Rows from block 4, named by matrix and row number. Each number is 128 + 32 x the weight over its row's rms, rounded and kept within 0 to 255. All counts start at 0. Numbers have three digits each. After the name is the row's rms in percent of the matrix's.
# convs1: 3x3 conv, stride 2 (model.blocks.4.convs.1.weight, 144x144x3x3), inputs 126-143, a 3x3 kernel for each
convs1.33 106:230182201124123116136096103139069149116127094147128108135093137054138139117148141122113129112124166118155082154129133110165116120126128110145163120117141124107197141100116078131131115126178207112154134114127144161119131073168118090120184122142140113145081167081110214118185127165067141125160160125159071170125137148144114096137119104150119161144147135153039113124081084173138113134109124161108167135132099180207188173139097118084123145118185158065089163088149156135123165167061160103118
convs1.34 106:157093126124153089151132172124102137075112158170117150182118058121121151177088122139103113092107205142083128114146124113123106179103153166121179110131120058132128168116154095142152152094162104114174131139140098095119120142073216188114089089130131102094083150079135132130140149098095108216083090119154120169134128080131110156111074134103164165090146140162054207117153135107100089112111091142164108109159146149109167167139105135117174108116129144136146118174179128111200136127117145108135
convs1.35 106:097180084165167148039150104120177106100181114125112130161119087117164137113119130169065146214143108088113137162168184125128099085105153134143145145141103116134126167214085110117093154092139114175176089165122149117084122166140126086121096172073142143138176138083140112149117097132072147089149211147114188102100135092080085192103160147087073096119159160134187056072170119207096183151104137168077139208144115136131179143150150096135088103122196143082183069135103153162121078152114104137158
convs1.36 092:131126146140161157108162105069112142120107092113181133160179129170152154071130145095117085102124151100155116139124102161154134116164147079122149103101131146156179127105131121104104183161122138173129147078136134128126140178173105130173070049155115106175140164093078142180184191096105175097140120154100132110173139111089110100106129179138107075155156115061145110118086086155089118149107141090120184129123163128135126112125115147146127104167176116124127127112074084099110173126113170157140
convs1.37 103:124076117152134153095107102151144144096067124136128143136147142132138118108087170033101071117124180126106149190183126076100156078138100115097126120117103139134077063107102114151160169147140068088154107136113186138106087118164069120134149123125080102113129155125113134140062155162153172111111119073188113076167119084116157159091155168137131075143131095008125110073107116189145156090120116170128186120116160112134131122162105141123086120099131091095090097166140084080126171179142092147180
convs1.38 098:145105156062149129084168157154150101108156112086156153153118174167117079133148109094108076108105146198137129145129147115093106099087116180125131120118114131169069170105127166153098127177127190105093221134156114122139115126143056137158147142169105145134164112107136170061167146107179110165163091110131138084096170150129156089118131172142102105129170139114175113127164201145102168130102122150126152101151167186119134114153114152115106160158140112107139176157126126114141109105161111175143
convs1.39 097:140096177116202084141102179121104110110124153148137106137073121101156108140115113128093097156125109047140128125088153109070148157084141135147125091135146144114071067097111188101177114175124064105107159154164109155090030141095116183187125141145169137078126140110141117125111089090167169145154191074112129099098162154133132131136159094179128108118129092054103050165163203165162175120121118147088145122133083127143179143162139097106120057165131183133178140076122133117116088036148057141147
convs1.40 097:115145174071186191132072121058144151183170101123152117062133159155144142147111103141143153109160102120112127077120152102098158126142177103111166129111113165155107136094093102169099149181156092105125148142090164111166126113184134162137114109136112133203146143140151110103059089144131197071109120145100124095114100161094136157115100136209118078138116109171137104172157064143160117152130156117091089087117116067121100134127077198163114087096123089115113177150150093155183145109152121120163
convs1.41 097:122125148138115085104132112075145143165140131081105144110081170141102171088109173147227117101091109103144106051144210117111168114099169095131144144115154081160091171161122085131125054135111125122131146145189143096085078149126207085128163110101102104151121174150085144124099120106147107175146062127057121116120107119153114171098177120171154153186037105142130122137203171074113128109099143142135082110107123170255167100143185083135131076113129194135117138112163172181145110143110109117119
convs1.42 098:141198099091105151107131147113091125141142084163121119075104161148111127151163110124141076146122115109145139145094088067136160145156107102114101110154138150147132149033143123209132141149136104083131193137155077126112167102131100114116112118147097179118109105162097145128131138158124108109132165158107150109120180151113124111163083153132118112129119115141150189192145102147117173125097111080103128153144114098087187171192122171131139191106141125154135177044097124072110106158133074198126
convs1.43 110:112125107092159134147138129103137053151089099181162157127113154126140124126142151141133160141167180047108109107111118107123112119169135142099079167136163114090112128192151107168147150137003129156132200091149131060080162117116121145147153069132115139077126098140104129118206195209144109171088049112105108117161123139155109144172154206106117178096033056164129198090139150157107027142099231140122148111132072143173101155136097128101100106148091156190063085129155110100109110084146118186142
convs1.44 107:108131108094128086147144172216216139156143071131096070116129164129125124128129122133100098097146131145110201078136173139130120096073136148133103160134166162082075173128142128105154083091083186103080083138196104082104103080089068179123121155179168122172137083159218101046135105148113154185097084147139065134108093174114108140139125150104137122121127147180110126143113091133155145086120143098175109110174109119163110148111093124045098115151093080096167096156128159155189127133137134094107
convs1.45 105:143123113233096052182143123190135207134030082057156160130132074124144166102119098124141096066131152175115180157113074093113163144108125144168189134135135071120129205189174093135142107092086132127171095097118103152149158093172154133107085123092102155105142085095111155134095092130128081147145123119130139101178138066156136145150088139089127158092198096096053127091152117150172184112149153152130143130089150158166160080118149136113097223159128148092106146083126154119125160159150180157109
convs1.46 103:165098148142162156091057081113135151171173156139130094103144122122165161074135168095086116081081121160152176154167127101144157078116160110088142138090140145159099108151128172160071200114135083099156109088085189092162127112158163095116111126070145159164062140144099115104179176157154130053085108173131162087177116172165126159110158143104111110106064104086101103155141105181078224110073138083102117103168142171142175148161094119148143122076093114099142219112106204108134099198097093125134
convs1.47 091:130117226121121126026129163132107170074102120093092117096103143155131102134150080122118122164077079170173127126142091119133093115159129163115109169117123188136111111082162157194122137166102189125100126145150172098085185126142087112176128122121149128131110127061069104126159055115137145091242169073127137140139142147110074123175121171131123073145115128144121168118114053218148114127124144160108159119139128158053131182075148125145111138144201095160169109084101158179136121134088154124110
convs1.48 087:129071092092087167160157142159115162118178151080124133181161129170163145126072100125139145121112140141133125135185093158109147126157108132181194148067131124171128084126173170114123124141140134126075121144129125086135117108126108129114168118166117195116138132095098096137161151165128143092138107029086119211083085162104166134083175076134146134116099123096147090100134102149087129126101097149160138130092174155104136160091155123163104147047123142119091178117170163139173098179165109119107
convs1.49 097:178149121101076175118144175096098204041081141104117131148113068143165153152133111110080070133139227179111154127148121114170067141109118185178110159154189064077114136114143118136095169124138160112084117149048106151104194122093098156093104164079116126091093144140115175118156106052191185087129123121126115165145090131131109112135101097185149080067123139153153105129120150168168119137109129128185113153092128132050125141169176145098163106080158130087060129123153123130109078141134088140164
convs1.50 114:163149179113068121166107093110095213031109200148140081141125110093181124123113096126107113181166116119195126141086090149161117151166111123169125087098130122121165143074112142139113078147201061188079144119112216173118170098161145101131085154126122165187119104116097115100096132104120140102129140108105126144110125149152136133088123183110109116108094084088113077163155099113135126136094092150089200109143144162094098111119138142123137077132117104117172144127103103122126138123110134131152
convs1.51 101:101102114014100120094135179158172186127156132097098115151137108142169099137124134101107137105120071182131134127160150062116168098089169136178136140153115104118109059130158153133131153184109070128107214120147131164100114135108193138113098117089229136145149127171072078054133114182166168071133184058077127125050081109135152158153136192152137104154076082086098134166145073115155134135132130171115115130139092141163119083150139123123134103104142185141090133083143115109175098142114079179154
convs1.52 099:139163082170159101132076165155102142057177186110143141125120091100094165157147124098084139142113134125174105110165162133173207194119051185122120157161084138164091109149129098138105114145125144128146122171114118095149156105156136054095142125124126092156171143145150187050161091102074172099090146144137103115140073169125076127132088117096136130095144101151151159153143104086083112155096106140065118154177146117106181100150096097094114142135125099100138055073204076090165121151102183085140
convs1.53 101:150060132119049177102124121116086157092117157093110162108169102190218155074091091178119073157152135140157056080119178148168167139071116117137126146144100120116154100098165165152081140124130046133110124099127140099151119144123134166119130088137077128120079147194133118134072138126189139051131138114134148094127137090073162174075135195105164071170152088031113085086099090118197163157095113120137114176123140150162095147183037141109114133100068124128133081117104096103127131138148125146139
convs1.54 109:139163097137137134131093160147081084129101113172122160129118094084116154106128194138144144075135159139181085123094162143100135167149174139080157110144123108145103170107130126172173065126166086206165087167131173080075179061109130087132134129079089045087108149157183201090087223175092195203124067017144127115081138103111170167138154126119177168110105117081163176128182189090066105164129120175113108117131122111149150116133123143104121170086082113134170091133149101104157091083152096138137
convs1.55 108:076146113147107100138094167134108128160154142150154085117130117127057139156109119082187144158109123078106114136155107164156135151100059100160119203108122119186154140172122144021134142080150092101148070072154092091255110106125083059143125093172131089128173123061207144139129087098151005177119111208155108158093109158100116145091067149096073207123087226089121116092069136095103180155123166119100184149125099128166127160143111115124133142083119139081170120092142102154140105098130152125076
convs1.56 097:114099071189134124088094164064118128144081126110071136162134169112086133087143090091078175140113182137175119133110128148137178137114088149107105146118080141121148091144135094113175146118147132159091146180104122111109116107030129118058109105178174089090138126084159100169132203151101191130095122136137139138139132118126126111145136157147110125131157140142141139102185087065180119101125101120165122073135116112121185135124103168119133139106090080146198098152141049089120074057132152172089
convs1.57 104:186094140146079125138157139105063147121098126107153164151106166101137120086133122114126133139141148098152130157138176137138128085124081127149161034127113103151068105176105134139129134138105120135093112125099117161118141068050131092161120174173161102119094139119145138101138124129112148046126112094108167128075127090099183058157158164137058104098172114090162152129130123140157134139186087088140107142125170093147169090113131168123100153087082138153078163108207079164171033138179111137154
convs1.58 107:120130143108173130088111125115166141133098162135151106159147140146105091140136197112096158204195023119157131083117124151138152139111126182150146106118086129167077146176141117073062110148101115085142177021073219198129090188114171146050076121100132183088144113119095098166131105126195054027208254163087204150104145135123138100162131124103016088187164146164211195114117030245094139083144118148112147100121122169125140116094170120145098093146147152107128159146087100124158109107169061068156
convs1.59 095:101135170176127123105145078098131128145110137087155067128114129141174106167178131149109152192104128073151126168128117171105120197123162117136132088102118137125178097093086153157141055122175141130141093147095104123102141113155118163072120106135099190155165137072147113100123106134134121184086123121129101130111090190060126142144121112123114097116101170165157137139076105103104115131189093127109121127120136152153099171131107121122156115110091057166166110150117157152143171113127061105139
convs1.60 093:146122122098108103113132100158118169135112106143146150120103105134125132053153157087154130096105128139153106136138074113165084070056115118144200155117116068084087113083201093074127128153141140074154167151150115128102151174115102128058158224089147109142135119100142152129119116154085108080155142195090182194154162123135126109124126163090135109145153153144066134081126136139138175182081161188097094120136134096169124087153138108094132142170164134085178179138111125094117104164144123090096
convs1.61 098:127156096098213085139119145202188066167146120127110149116140131164114115129136160162128110161088135158180119153125118110150114124144115111110075172177099181136187170154086141128135140148136065107082113147126134161188095168128126166106106129116195164015136112100153085132143136134197117104153105075106137151130152106122181120132111095154138127099106122114067208119068199146127129078179150126133191127134089168086171133084146101126134152163072139222031085140167179098146104076147139097127
convs1.62 091:079140088187219141169141117110155078179144162159137083123111159140125130093107094143146146140130154143129099114100142142129092085137124168112089138106156115154079095139074100123166180134165158133111092136124128154152110162138160158131124120181138141122088113087083172094148171112168124122131129126133131192123169151164150135083146146148123093198112124211114086119093107138123149099132138136131102117131131101130107118091111185146138102051077153206164193211160089170151116127190108105114
convs1.63 093:153123132144162192158030123115084117130096110135185121163101110162095134105190168119124090184124103139110115118187123106182148195110155112106138204173074170114110123114111071124113086170176151081079124077152112110179091095214130118100111101133094132151150182084104119131106087128109067176108074196097095126119072130163137155124090121075150105080133161145095123095127130074158147141090122078157158141096140092145104054124102111160155147133142132097156114165098094130163140169166112109130
convs1.64 106:139151030180038202068145151049099159109188121199096129141161156079087115107143169124163111147121115132135121125136112142137128162175128139195088114185086075130130174127148132157113143108182148162159106162069123144107174117125074125155087119132058078168134184102148130101194159137165084143068182052158106158163108159143143058131125184139196080131119124151134156125170109075091152097082147144127102159176149158115141130127106103115110174122174095119154159122126103172122163145134242099144
convs1.65 100:140136104099118150087135162104098139118105108074139152115110124112143123130128151167158177141089111149105103165091142113112154156137157085134129151108117088142124171129080137169157040135099116113153127128107149111098195135138178087082142113121147114162155135131117150096207217110120141144080106136089120109155157147097105138176096103131190125116080111146177196169127139088057094096157151164108099120082118101119117114160151097112165140061065070123145118165214151154111099161104126154127
convs1.66 105:136105153142120116155122109113100109147091203151099150155189181073148138100075113129083109118160139076147144142146135034156071090127122099149116052123172082121128112117106102161138151136131177196133117133184113047122169147227083151064113111092067101168130150197084089155191166141196107131096105086149157165198108160175123071148138162081102154127156127172059087171127166126167136139124122111131085135127097139148062089106125098123145154171224181077102204131075102125114135152098153140153
convs1.67 105:174147178148060165076088159162067134078151148146115096129128197115162097149099148109093105123167165142121117093149185104141148096068105141121150181121123092096097103174092141127079125156120087107120070104114153142133141108128101105152094187201140067134124111164094096132188119137105133061146112119189112111130120162134131117098137168104140130110141176151053123149078104110180109136096123121143067119220163058194159123151128105085118177137103170069189059129127120128058132169145143126109
convs1.68 092:125122085107107155109130127136189085132107135080144161218131097163152142145145096167147121102073132143127128148103154123135086111156140099150148124107130142112159067118152123133132144152126111140078097120155176163128106151109133075129125109136168152116142103127160074141194114132095176095154176130088176171134129114110148123158091174095144112153132148135163160104163167130164104102143184116122146102153137140091100147100107150134181105151118120124102062152188139127153165152114091189063
convs1.69 099:077133106083155131141075148126145141107104146152144143157147159145087094126136141115148142117167133072055046139110110070122095101118196091148100174135102108114085100160195150158137106102074113143115163118157119121142149179128147118098107085131116147086102013153169157148182161132176149114118063122149107131096109096104071174163164062133133157086071093208127091081180100094144087107176120154136121104088151111105162142104165204132172128128093128183120080091145119177181110104189127164135
convs1.70 104:125086114118174176138082119088100115099136168087130132085184140126168118167074122121177126151190109103053127107148063086143127159141105115160150079104119146147069144156204139093157090146109184161173108184178066081102219167142059151137116109107112102133184168178133110146161186139082126177091193101068124145186071134115155126189119076111112112065139168147137114113134133043145151106117145120143135130087116128135081090124118177135220118156099136145102083078089068104133154141125159126152
convs1.71 104:199176100104145161143032167178134083191164121061094164079155084128123120129143108084155081186141185125140103148122143162098138100104118087138192142113105134130126156113128167139157146180072164160213103147146138152039114146179153127089146105082135136059095171096150140158112124159140142140153150078153128142076106152163090081157130133112172120071096129137108215135134162135206095120087136124099175109123088151130148114116114098196087202194195130112113126046076084114103168161133137166123
convs1.72 106:048050108138120142167188153039128124088148147175106162128176060148153137144127114165095107107120137102067114165112034156116138100156112111135169114131097133125129173043155097143140071067162105171109115127122142102110108143146104083149112122100082174111118152095124136135137165079143149098147087083104116079152157102176137177157127080121097112128127109132155140130173110142074067116160088110139106149096116157128066156113193115096123063117141120118154178147155126056083164143157125094149
convs1.73 093:142157143114093116147094120143164105186106126119122113088172153126166147085077082122127138145125114091102097168131126111116077121140099143110096105153189130122097183153119197114092090096104121139053116118145149128144191104087118179121081170136132128152114150096169119094122197087064129169150104092146084106119151152097143152155154090141114127113128166152169160090051162070136108131099173122139157114164156161123113116122082125107148108157095075164110126151093121131167102106108130079127
convs1.74 102:187105141096161100127158163104066121119150138111172135171145236125143100115106077175119113141103179102078130132111150156169158132067125164096060121088113150150143180074181120150118145080132161154084131129126070160150130159137124091106135145144116116141090131125148119129085174146143150095115079107143115102077156096149154106106112099131145122181176114059139144165122097098111137183082147075132163115171118151102155160177103123157125181080078150100149160176159171071108099127091120177140
convs1.75 094:148174177152070116224070126127130142171137135129100132126129075138173195157114058174159106087148173112122109175162146130107190139151050124127073108102158134150136079086118094144137095178150146158120101167135183127093100120126196110077137176115124158103118147110221101146123146142139160144152090160148093143118130071091138138088133106113121142132130169116086156060140129121151125126144081142115115100166210114127108113104148113174139160138146189141150153123109102130149092139124114161106
convs1.76 105:102097080166181122126125074152131140128187119138135079118134192082131177218050182116119107165074130115143167055123163108127160080144136180081165143099133137154117143105100142115100156149131122116153084040091195203195123094117073134128129129143156158139145186155130097093092130168092125069189167151167096139115095095130131107188126098136106084140144140129106186092113067165139148114110146174109107126154126107144136136148079149134090080106111178102147153146090133121158184093140131118136
convs1.77 101:152146091149095096097167112082090102169142150159133081127161158112124137149050152127134154087148124129122117147113108114098148080138157124146204097086120131079078119095164146102133174079176170116099114106124105092141227124093122149122097172100099144157152109063138135140174124161064118174094106156061144111169078145096154150116059118105078156147135115145159168123119121164152136196102124132120107141134121182079125092132154163126109139058113134094103095210166057088140084132132092140132
convs1.78 093:155173079149104045122168097168055142127131163106139182120130174153143086183110112136092174125083125114147089164072157129134149126127109113145133118123096180154126151170093163088121119065156143158063094109148176132121174186139144112092171152097136132055144164135146120179205170120108045176186072100174118092105170093105152132137142068122102155127110149165116120119120103208054092099110148093127141102080118167217159142133139138119080140107095149118075129108095083052155187094118192167111
convs1.79 096:136174138139128135084143178138161158087193122116151095109117085135168135161086101102142128156112139117103129129112083122130131144097126088155112156135126171165123120106108127123138158152133176107076118090157235125136086128144118151141131147108124163116090150079089144114164057037151092109211078178109105148106165189166127137159126083114105105155155149157140082172089111245144130142144123076123119100136137153153134163125102161126225144196145080089167066172197103061205119099128120134100
convs1.80 098:212172201120059077073118142143129039085146183104161142085105150092125108118142160096152133065098125168156173088098096147146129087189099119092128151154153092107132094135122137167159150141129176171128125112090123066106193126097147073098098208098073085144126165136087111192111190121088115112143068132147157173195140133124127097097119104125123107141122155100154134165195115104123086161112125081150105127112116127166148142068128136108137177144133140059100163101133168142156094140094113141078
convs1.81 094:180189150068142179093125083068103125139160036165173192117139129130137117198128114121115089169118178131135054111106101137141185137111140111112095140153116104134187147100160128126125222124061180200113144126067155109082131138182125130076119088124088139094112144122172173136213140115236144086145075126102122113110141071205132148119171114150148048099114116167111119163095140161149095140136101158115127102097128122108119134100143158142147157142192157055136127105098139091129125100171196124130
convs1.82 099:103139142061117139162044185138113086117094158122171095124165128159053136137155127139120103153091128134114101110134153133141102099113084241154144159085160125085097181098105113121154161114136166140051128134133086130171065104156098127129142081135158149129084142183170142134160144090141073091134155094126167114103075145075133139120117176107165135143131070167123090169099127074170122193118136159112131090128061102151141095112118109125151100061095074127148206078114173117143131128133133125090
convs1.83 109:140054118061086163209158144045076146091102135174163137178145166148136099114136083137147085126090115101046195160205106113200112085123104131172190104069156128058135137099163092210153077065144130150139104135085131101122138058107081132119145139086105117180094120124194165096152164181144122123090093107124106136129082120182168128086121132172112100162057151095181142145113140089095108197075157133138128111129120124157108147155122150117107086053079099104129169145188125132107133166104176132129
convs1.84 094:200134068121097168089119167181134148107205136169103092109136117115119133166166106071128139112114102164165109101100086113138070145132090120129102111147112101169188103142098167083098135155154157150115094155096118094255104110126137083160128123146141153159051153128104152149161121062082140178165127153170159083088140157169061150136175142142076140127134120152108115104140124141139145132129197124109152127068099153125109195131136133153099128162126125122205068096129152172151142089130174162105
convs1.85 097:129169115137133121106142150149078071131111115120125153073121095107143159162096206103151191028078092099112122100111082096166113141153112140173105071123133103114169109141197130161090105106098174163119121085133143096116133182143187111047109088133079108125121096137080128178115138136144069152179149179160146117138132071089105123085073123089132150134155127150148132138099139134086122111160145104117145140138145142136086095164129144146139149084122098123065093115101101124150203157063094123113
convs1.86 103:038102132147100130164126116102208123138152078132159129116134100131124179131108093090167168118104140145092130105128160109114165175088136137101177141109106125147083159176087139115077061164170148085120064082166148163160119135120152102104191166195141131171160110135150069156166170142115122093080060148133115127169123110183083107194164042125117079101123206183105172179128032065165139162130130085175134147103086089140107095083138096133131086120095146116099108204156127168180118107171127123025
convs1.87 094:110098189145142180143092090095156175109146135153149146135114137136124171065119094115132154158070125120096173135130099136159091143141095149150131080092108156179122095063134136115157141153169156159114112146155157116114135177107097145181092089092155137128081090129118129137161180166126093099073126141125172133128152140138163112150152143087088138139109119129154113137043161113116119091109094155153168213144152108134114121111176119143133086131178167182157147103080075118137086143122170181101
convs1.88 090:187114098147094122111113159127093130102127109133106144135109096153160178120174126134113100119122141147126168144119178150142129090122139054142137163113140054132110133092096164131110168168136124095159114174109116127133116117036120151159158112136141140092127087114096118140130142205187131155068082171135133100129149100130132068129188203106134110091139167106137157096092098195088093103188158135115134118083126148152138167132168114133085141059107114175119115120176131126108119039126139138132
convs1.89 094:126120070133130112140177093105114117096102169137136127141112118159128202075105124112146143162129138124053084103149088155160129096150131066150133121149096106107091171071140161193104109154106148132157148185126165026110167124135111176128101104204087174135126090122153103122140179151120158144083057081080085115166168071198115141118099148125234145065090123145133094075143123141126150068143165170124100128087102180092125147147113102127062118100067142197139092143136116131121134070120153155119
convs1.90 093:125070197148147132091106154110145147139173184127073108125157067110128116127171167113117176053129105127136114097155074096122103128143139118129124135072136112145115159167168115117204138123088124158175160129153144165077059100078128122139184178189092095130141138131166126159103157144080156139155102126112136117132109168104114127095099144083124114156119134135251189123155150103195130173110092092112113154169144163190188159122159151141094041058182182092151107107208114132080131183032131156121
convs1.91 100:081135152152106196123111121051163181113123189134068138134089126113141126140174065181109142103109138119125126142080124110127102045146131118162094043069163122146166188091080081194143113120159122112157140136098135220140122113128144115139084127122069148112126094159075108101140121165159176089206199112168137153171186100080059142084145168161167111157084107155108086151094145186121132089126123157121119163137133160124110124138124124123140104143152129119152107071155191079141171159131008110144
convs1.92 103:188164071104100156092132128181166073085131144125115095131119111117087113092123176101167152116146118107110168120132115096150062105117137169102112141137147165134128097135121185121081134114123110113135087127119133143183196175138173013135119115120086127081142088149119190133097083124152124174107171212145132166125136178113115167104124101109128099147183157088101178114160123153127144100103149132132147186124057136073161163128144109127121186203117138143113163062143093077071185152152133159099
convs1.93 100:093089116082148096151128132130164120112128112130070147139082126132127109154098151153119140135191112116093157079101164100111145068124216137144127148126064109119150140135171080172142094136061158232176151156071135076060186079103082216146190073113118132122075104152092118147122146138150178107166136034122109149103102111128125180156158146163117078190055084153208108142185108106083053163127183107063116162092149091106148123107130107159099099179106121186136122132070106099140088121139109134176
convs1.94 102:150130179161135093102082095123138150157177109116124134184092127098097095148141140113144122097111125104167112079076105110187174136126072053166128081187124094192128062134150121172169138168173170107163082118149075102158116153164087034103129116176059108093140153119129140182133107195092154103152067101107160116097105165133124152132126115131135136158142135127142119119085136157117122078143160083106159097141147157108141187132144151150111139129153134144086095114132049154156079161177107118116
convs1.95 103:122139120173124112075107141031090174137131147078131114203132016049146129164095179153125152116090145153109124145183085122120182090115173121070185106156134122129094190172158181118096133168067236160109116112090087150182150093123082120132130158102091132081114114176110114166204126129098071110178157091114132171141136131084128115124133124134104120136147095057087148166142040136193148100143123084149116138150091163180146117153162123140078116082119110117107145135124082123176127100181084150154
convs1.96 089:128180185136124096119064110134143181112103125091155114143167113142124129106118158122094117134181134118086063170150073181092125155136162135130186081133120110122154099103130124139107130149073103150099166116147105133155105082140120088146102163142122179119092153155117120096114136124108101064157160136106112143101117123116134161121145183101112097132166138129102103132131158116157129124173080112129112133185211177122133106121106120107113138072123113075145134129158114121113130102132175155086
convs1.97 103:126101122124128088191130138166161099123105096096085136103132105115172068187174108135096092124125147155113167188116097070103130092159146116147123143092087129181173110118097148076148179139157066069138232085137110169163166163144157128167138110081081166146142134078132105140031081147144153148192166117104131090113100122118147132057064067185153118129163143113038133201088178107123180134105179155115130112145105110133082157130101186126087131152144144176105124103097124117136142122185055123179
convs1.98 096:157127148130120175149076135151101092123154133163099149079165096117070179131152080134146153113128149128149091099200163087132117122124078122149120153151092091136173153111149147055156147094165114104089087134127124154160072101082119113073153193168098122141110144178141165175071131129038121135156138201133088139104130087089112122109088193122188111128132137199154238150123130036132108120088119118163131172132161084120113156123130161107091153127100127122128177098133136149164114129125117111155
convs1.99 098:154168078078099181083112132092141127081162141194140182112217203142158099120075108099134166156103136144133145080122184124114145120088149100119109108109136170178091156129111135102196126144084162108101129232103086146119148144120139073137092058074144171088194137095141128158192124112141166149070118068086163115154076127056172170138137037173193104097173128085111087129151075086195089123142119132172126108078165104104190134119110111112130132148138107096153077085144128104134163128117109117110
convs1.100 098:139156119112077167149090149126088131107121136111102150095098109122141164112170123145105165132113141120135120166141172082181086140165135100147125088116126100127137144077143201144085189139126167126140145128092144095169105143183154112120106088116074114135070154161093145190123156134153177085192134129183080147130161119191069139154143039106170092161124134150084157171113138164037089154107132100136137148147115110168094130148135124133135139129122128134105105089079218144170142117131108151109
convs1.101 108:190179179067097149079172063091074121078115137188186157128132076160140128115115173176106093126159119116097149122133058082095144202160171109131115129202145107101148175145171102116130121090103132139181103119132149139094170172151052172131093155098069067109118110103141213189170158179127119096137161107141159165132139144115085071105157129112131157163100121162122171100163161082097103114121102159130111132120090165161186129104124087108138099168138129100132102138115066177071157081150159135066
convs1.102 093:102117150164090187191108155063084059133130158183082171148138120142153144157142131101119109160090099114122140107146088165075115150146114078150153090172133114119197099133073105097136133167116085087122120148111151095090134201158067141124115110135119185124128145097132159087146100160097119132120148188117119125167202122190125103112114130133087088102164165138090087133152121102129147118161153115083158139096166119145101109118131178124091072117073106114105148168149130089112135168137097094096
convs1.103 101:089135087096184132151043115117150163168116118105084122129139155087093078155110175131100137116134119171136160162133116103125091169102131117136133116082113104087132139100102167113152175150125094081113160105158112149218051072096108088140113125209167171183125182124069099072127165150107133139128113140147106109172147120106255105072142145127072149138144156138087079160145139148116198119102112092086062052147195156172163082104115191108103093141065168085116151191135106126079088142176084134115
convs1.104 112:063105069091170192087143179137149127107148108145088145142145123169084125119124102137151137154110126097153100091124128115101165140146141123132073187178084128172100069149124131160164104136091187131129104135117111159110066131158075178142108122122139121124137089146145100113168139038135164146145160100164143102114161170076119133181136055097129137135111135161154094116176188171111098102180157083201121092114135096130137102115126136152112092187145091180160112158110125067194090091163105131183
convs1.105 110:103149196135059098118099101168128148159109102140106098118067097079198140108124178109122126118135097129151094121122086092129136117134224134174085114077130181135134146134150156147132155095059139145098107089141146150142144108203107137186096158090172088130130088123129128126168112114133140100115168131156122167146120108163139123129106161122122102087092175169142147162113091147110124099154109124126125135151088117147145108163162110068148105144147172123104126085101094141133145108138138097098
convs1.106 106:148089146095158142151116068135105144169154112116161118130111126107096056125168155136151104123087150158115124088114105142111131112132164094144141158140153129104107138242105180116129131135111255139136156114093055119142117142117124142123147110131103051126150161090198123167221186138170087049085134104167141173200139081079129117176162099224127146128073111166131088169142123107061133101103136119082155065156140157177103146123162115113130204148188130146096102116136173100163112075100177154157
convs1.107 100:168094142184105119127098119120111164106180146140139104097088059094130127131141161107199156117144130062089162166086080100161126098182183141109157091083124099122149152150135100089107122114162055134091193180150095115101075162140201151149080118126157092090140164171112130104141076117173113201136144148124131117113082128224082097152125130116157142081082143108118175141135174145069119081194163071149091132102167161159171152119109133108174131185142130054132100154122196144111161116109101144150
convs1.108 109:109110172112165140103106125140164152184120049118102105177167063135112144135104127107135158132132060115165186133108083154122160175081139143101141168064076195123092116152138128132082116116196136140144122120125149167079140158127092137132132106067149133114174103117153120093140160123130136136185156096098130140092157170135122093179123113099113142194092122144119100058094132152206091081158087113204099125147109145140110123092106073154164097155201122174076144096080090143155117086161156121120
convs1.109 094:107123090100118100126077113172172164135146154135064101105135139141155109062048117103074099159108094148138149115176187090074169084124145118157110132109120156149160159189099138169102102085076149140112156147071149128118127148145108156069089143080121119178067140106133030118098100106147137124114150183119140137076132119087154077112116118146156062135143137127136130196085072126189139125155100101187151134197111149149110122131135138134093102139136137149114090141109110186196120143198139079088
convs1.110 100:091101134093104142061083202076137111136205119103169145146192159134094072106104132147128171146144118098119094117147133186112086141118101145145124075097149183158107170154143089116093094131108113090192113148163113142131122107134112101183111155109130180133181219083115109139112136180129076138108152165097102118119121166129096196134161144074108150102134157165107077104053176171159132103177133129104120164122105131115102137109118133149066147072108093068142151149126139146098120132088177135113
convs1.111 094:136142107145104103118066144176145172091114141122128073099108150122121099114151165124040117098127118148189199088197153087137143088138071070123103104059166140107211107108093145133097098077148057030148141090134125165210085126148138151192097166126126094160116160189120063103108097172166082131108152138144079098131123083099172146144104139191116145135135094125096145146063121111179092076176138101167130074152144088103116098139115167093144087166159162159161095107109140132139104187135156151129
convs1.112 090:139178199135122095132143088117138156127125160200122112103155052141169123193129135122054100160140109062125164152116088153168112128107125154096157096134134167127124179143114057159147112126158162086145158168119115091140137127167115099129192144114178105086107115129182107149139152096169096126160114123104132153208150135153178125205112096105081102149103135151124058107090155117090131071145104148125138131094116189174180099156103107125135181158130114120146074196103150087082131163148143130137
convs1.113 096:124140042091088149106164087111107152153126109111147147121115161095162165107132116152153150161110082147087126080074113110104090170140135070163164137136122110099104159100149185118107054076194183212161121168120139071154077107115172144081106105154113122149091103113142163122121119143093095100121167175123161149137174095087094170169086131141121116057124191202209117104150096112095113158129154151141145151104084124121074092167121117112128171191075116157112120137102083145092171085128140126140
convs1.114 098:169130125167167119158071143094086119089067145112158150090154136097106057093138183139158185141116106090118148089113103119171134076112109099120153141121149124129113059169194139176105159099145145201210168105142084130093166153151150085107089140097113109091063077150146158220123088134099104187143182127146125110152173087150069132101067144102127124119183131088180169115154137108168115168154167142142125152111089134092148136165133157135103178163132159062071143144142154135107089128116090155174
convs1.115 118:174136056184095159096103106123160147101132136076124116078114125177164089137140113154121084097133108098150190107099161142147123114071122149113110106146112189077157128130125119179085164161122106094099085151073184159168095125158125099080146203128181108113127146119143126148064110113078104085180232180136156106097142165113128056070114086086055045169203180117170075101114089147134181117061122096148123154167150140129189126145123117121074127133115107156137093100102170116136129149172066075117
convs1.116 102:156104157088174116060161143115040089176167148128123171125123122118194133078129120110120093148141112114083120133089128129085099126159110127131084176083125135135122162100090141149122086146121126111122131112096106191111151182160151158116077134137113076090162176096167133134158142128080138175122173062173163107087094180059124161118166153162088111120137143110198157108103104108052148090103129168092087093118117142171152154112073161164123095163124116146143118110171122107083145145128108151157
convs1.117 095:200107126133088085133157127063125130114085193111109112146187193148148133147113094148195179147182081135102131135116181187133075108149108115121077162102153172142141164177173162125089140093132091111150117076155130120188089110207135105168098155154114156168146073050146168187146108136162173111095091172081132140145133139091126083106099140055124124137119153120054165083107142159139152100173125082124138120159159197146149107107174116099097134112155132099146103145074201104170140199106106143065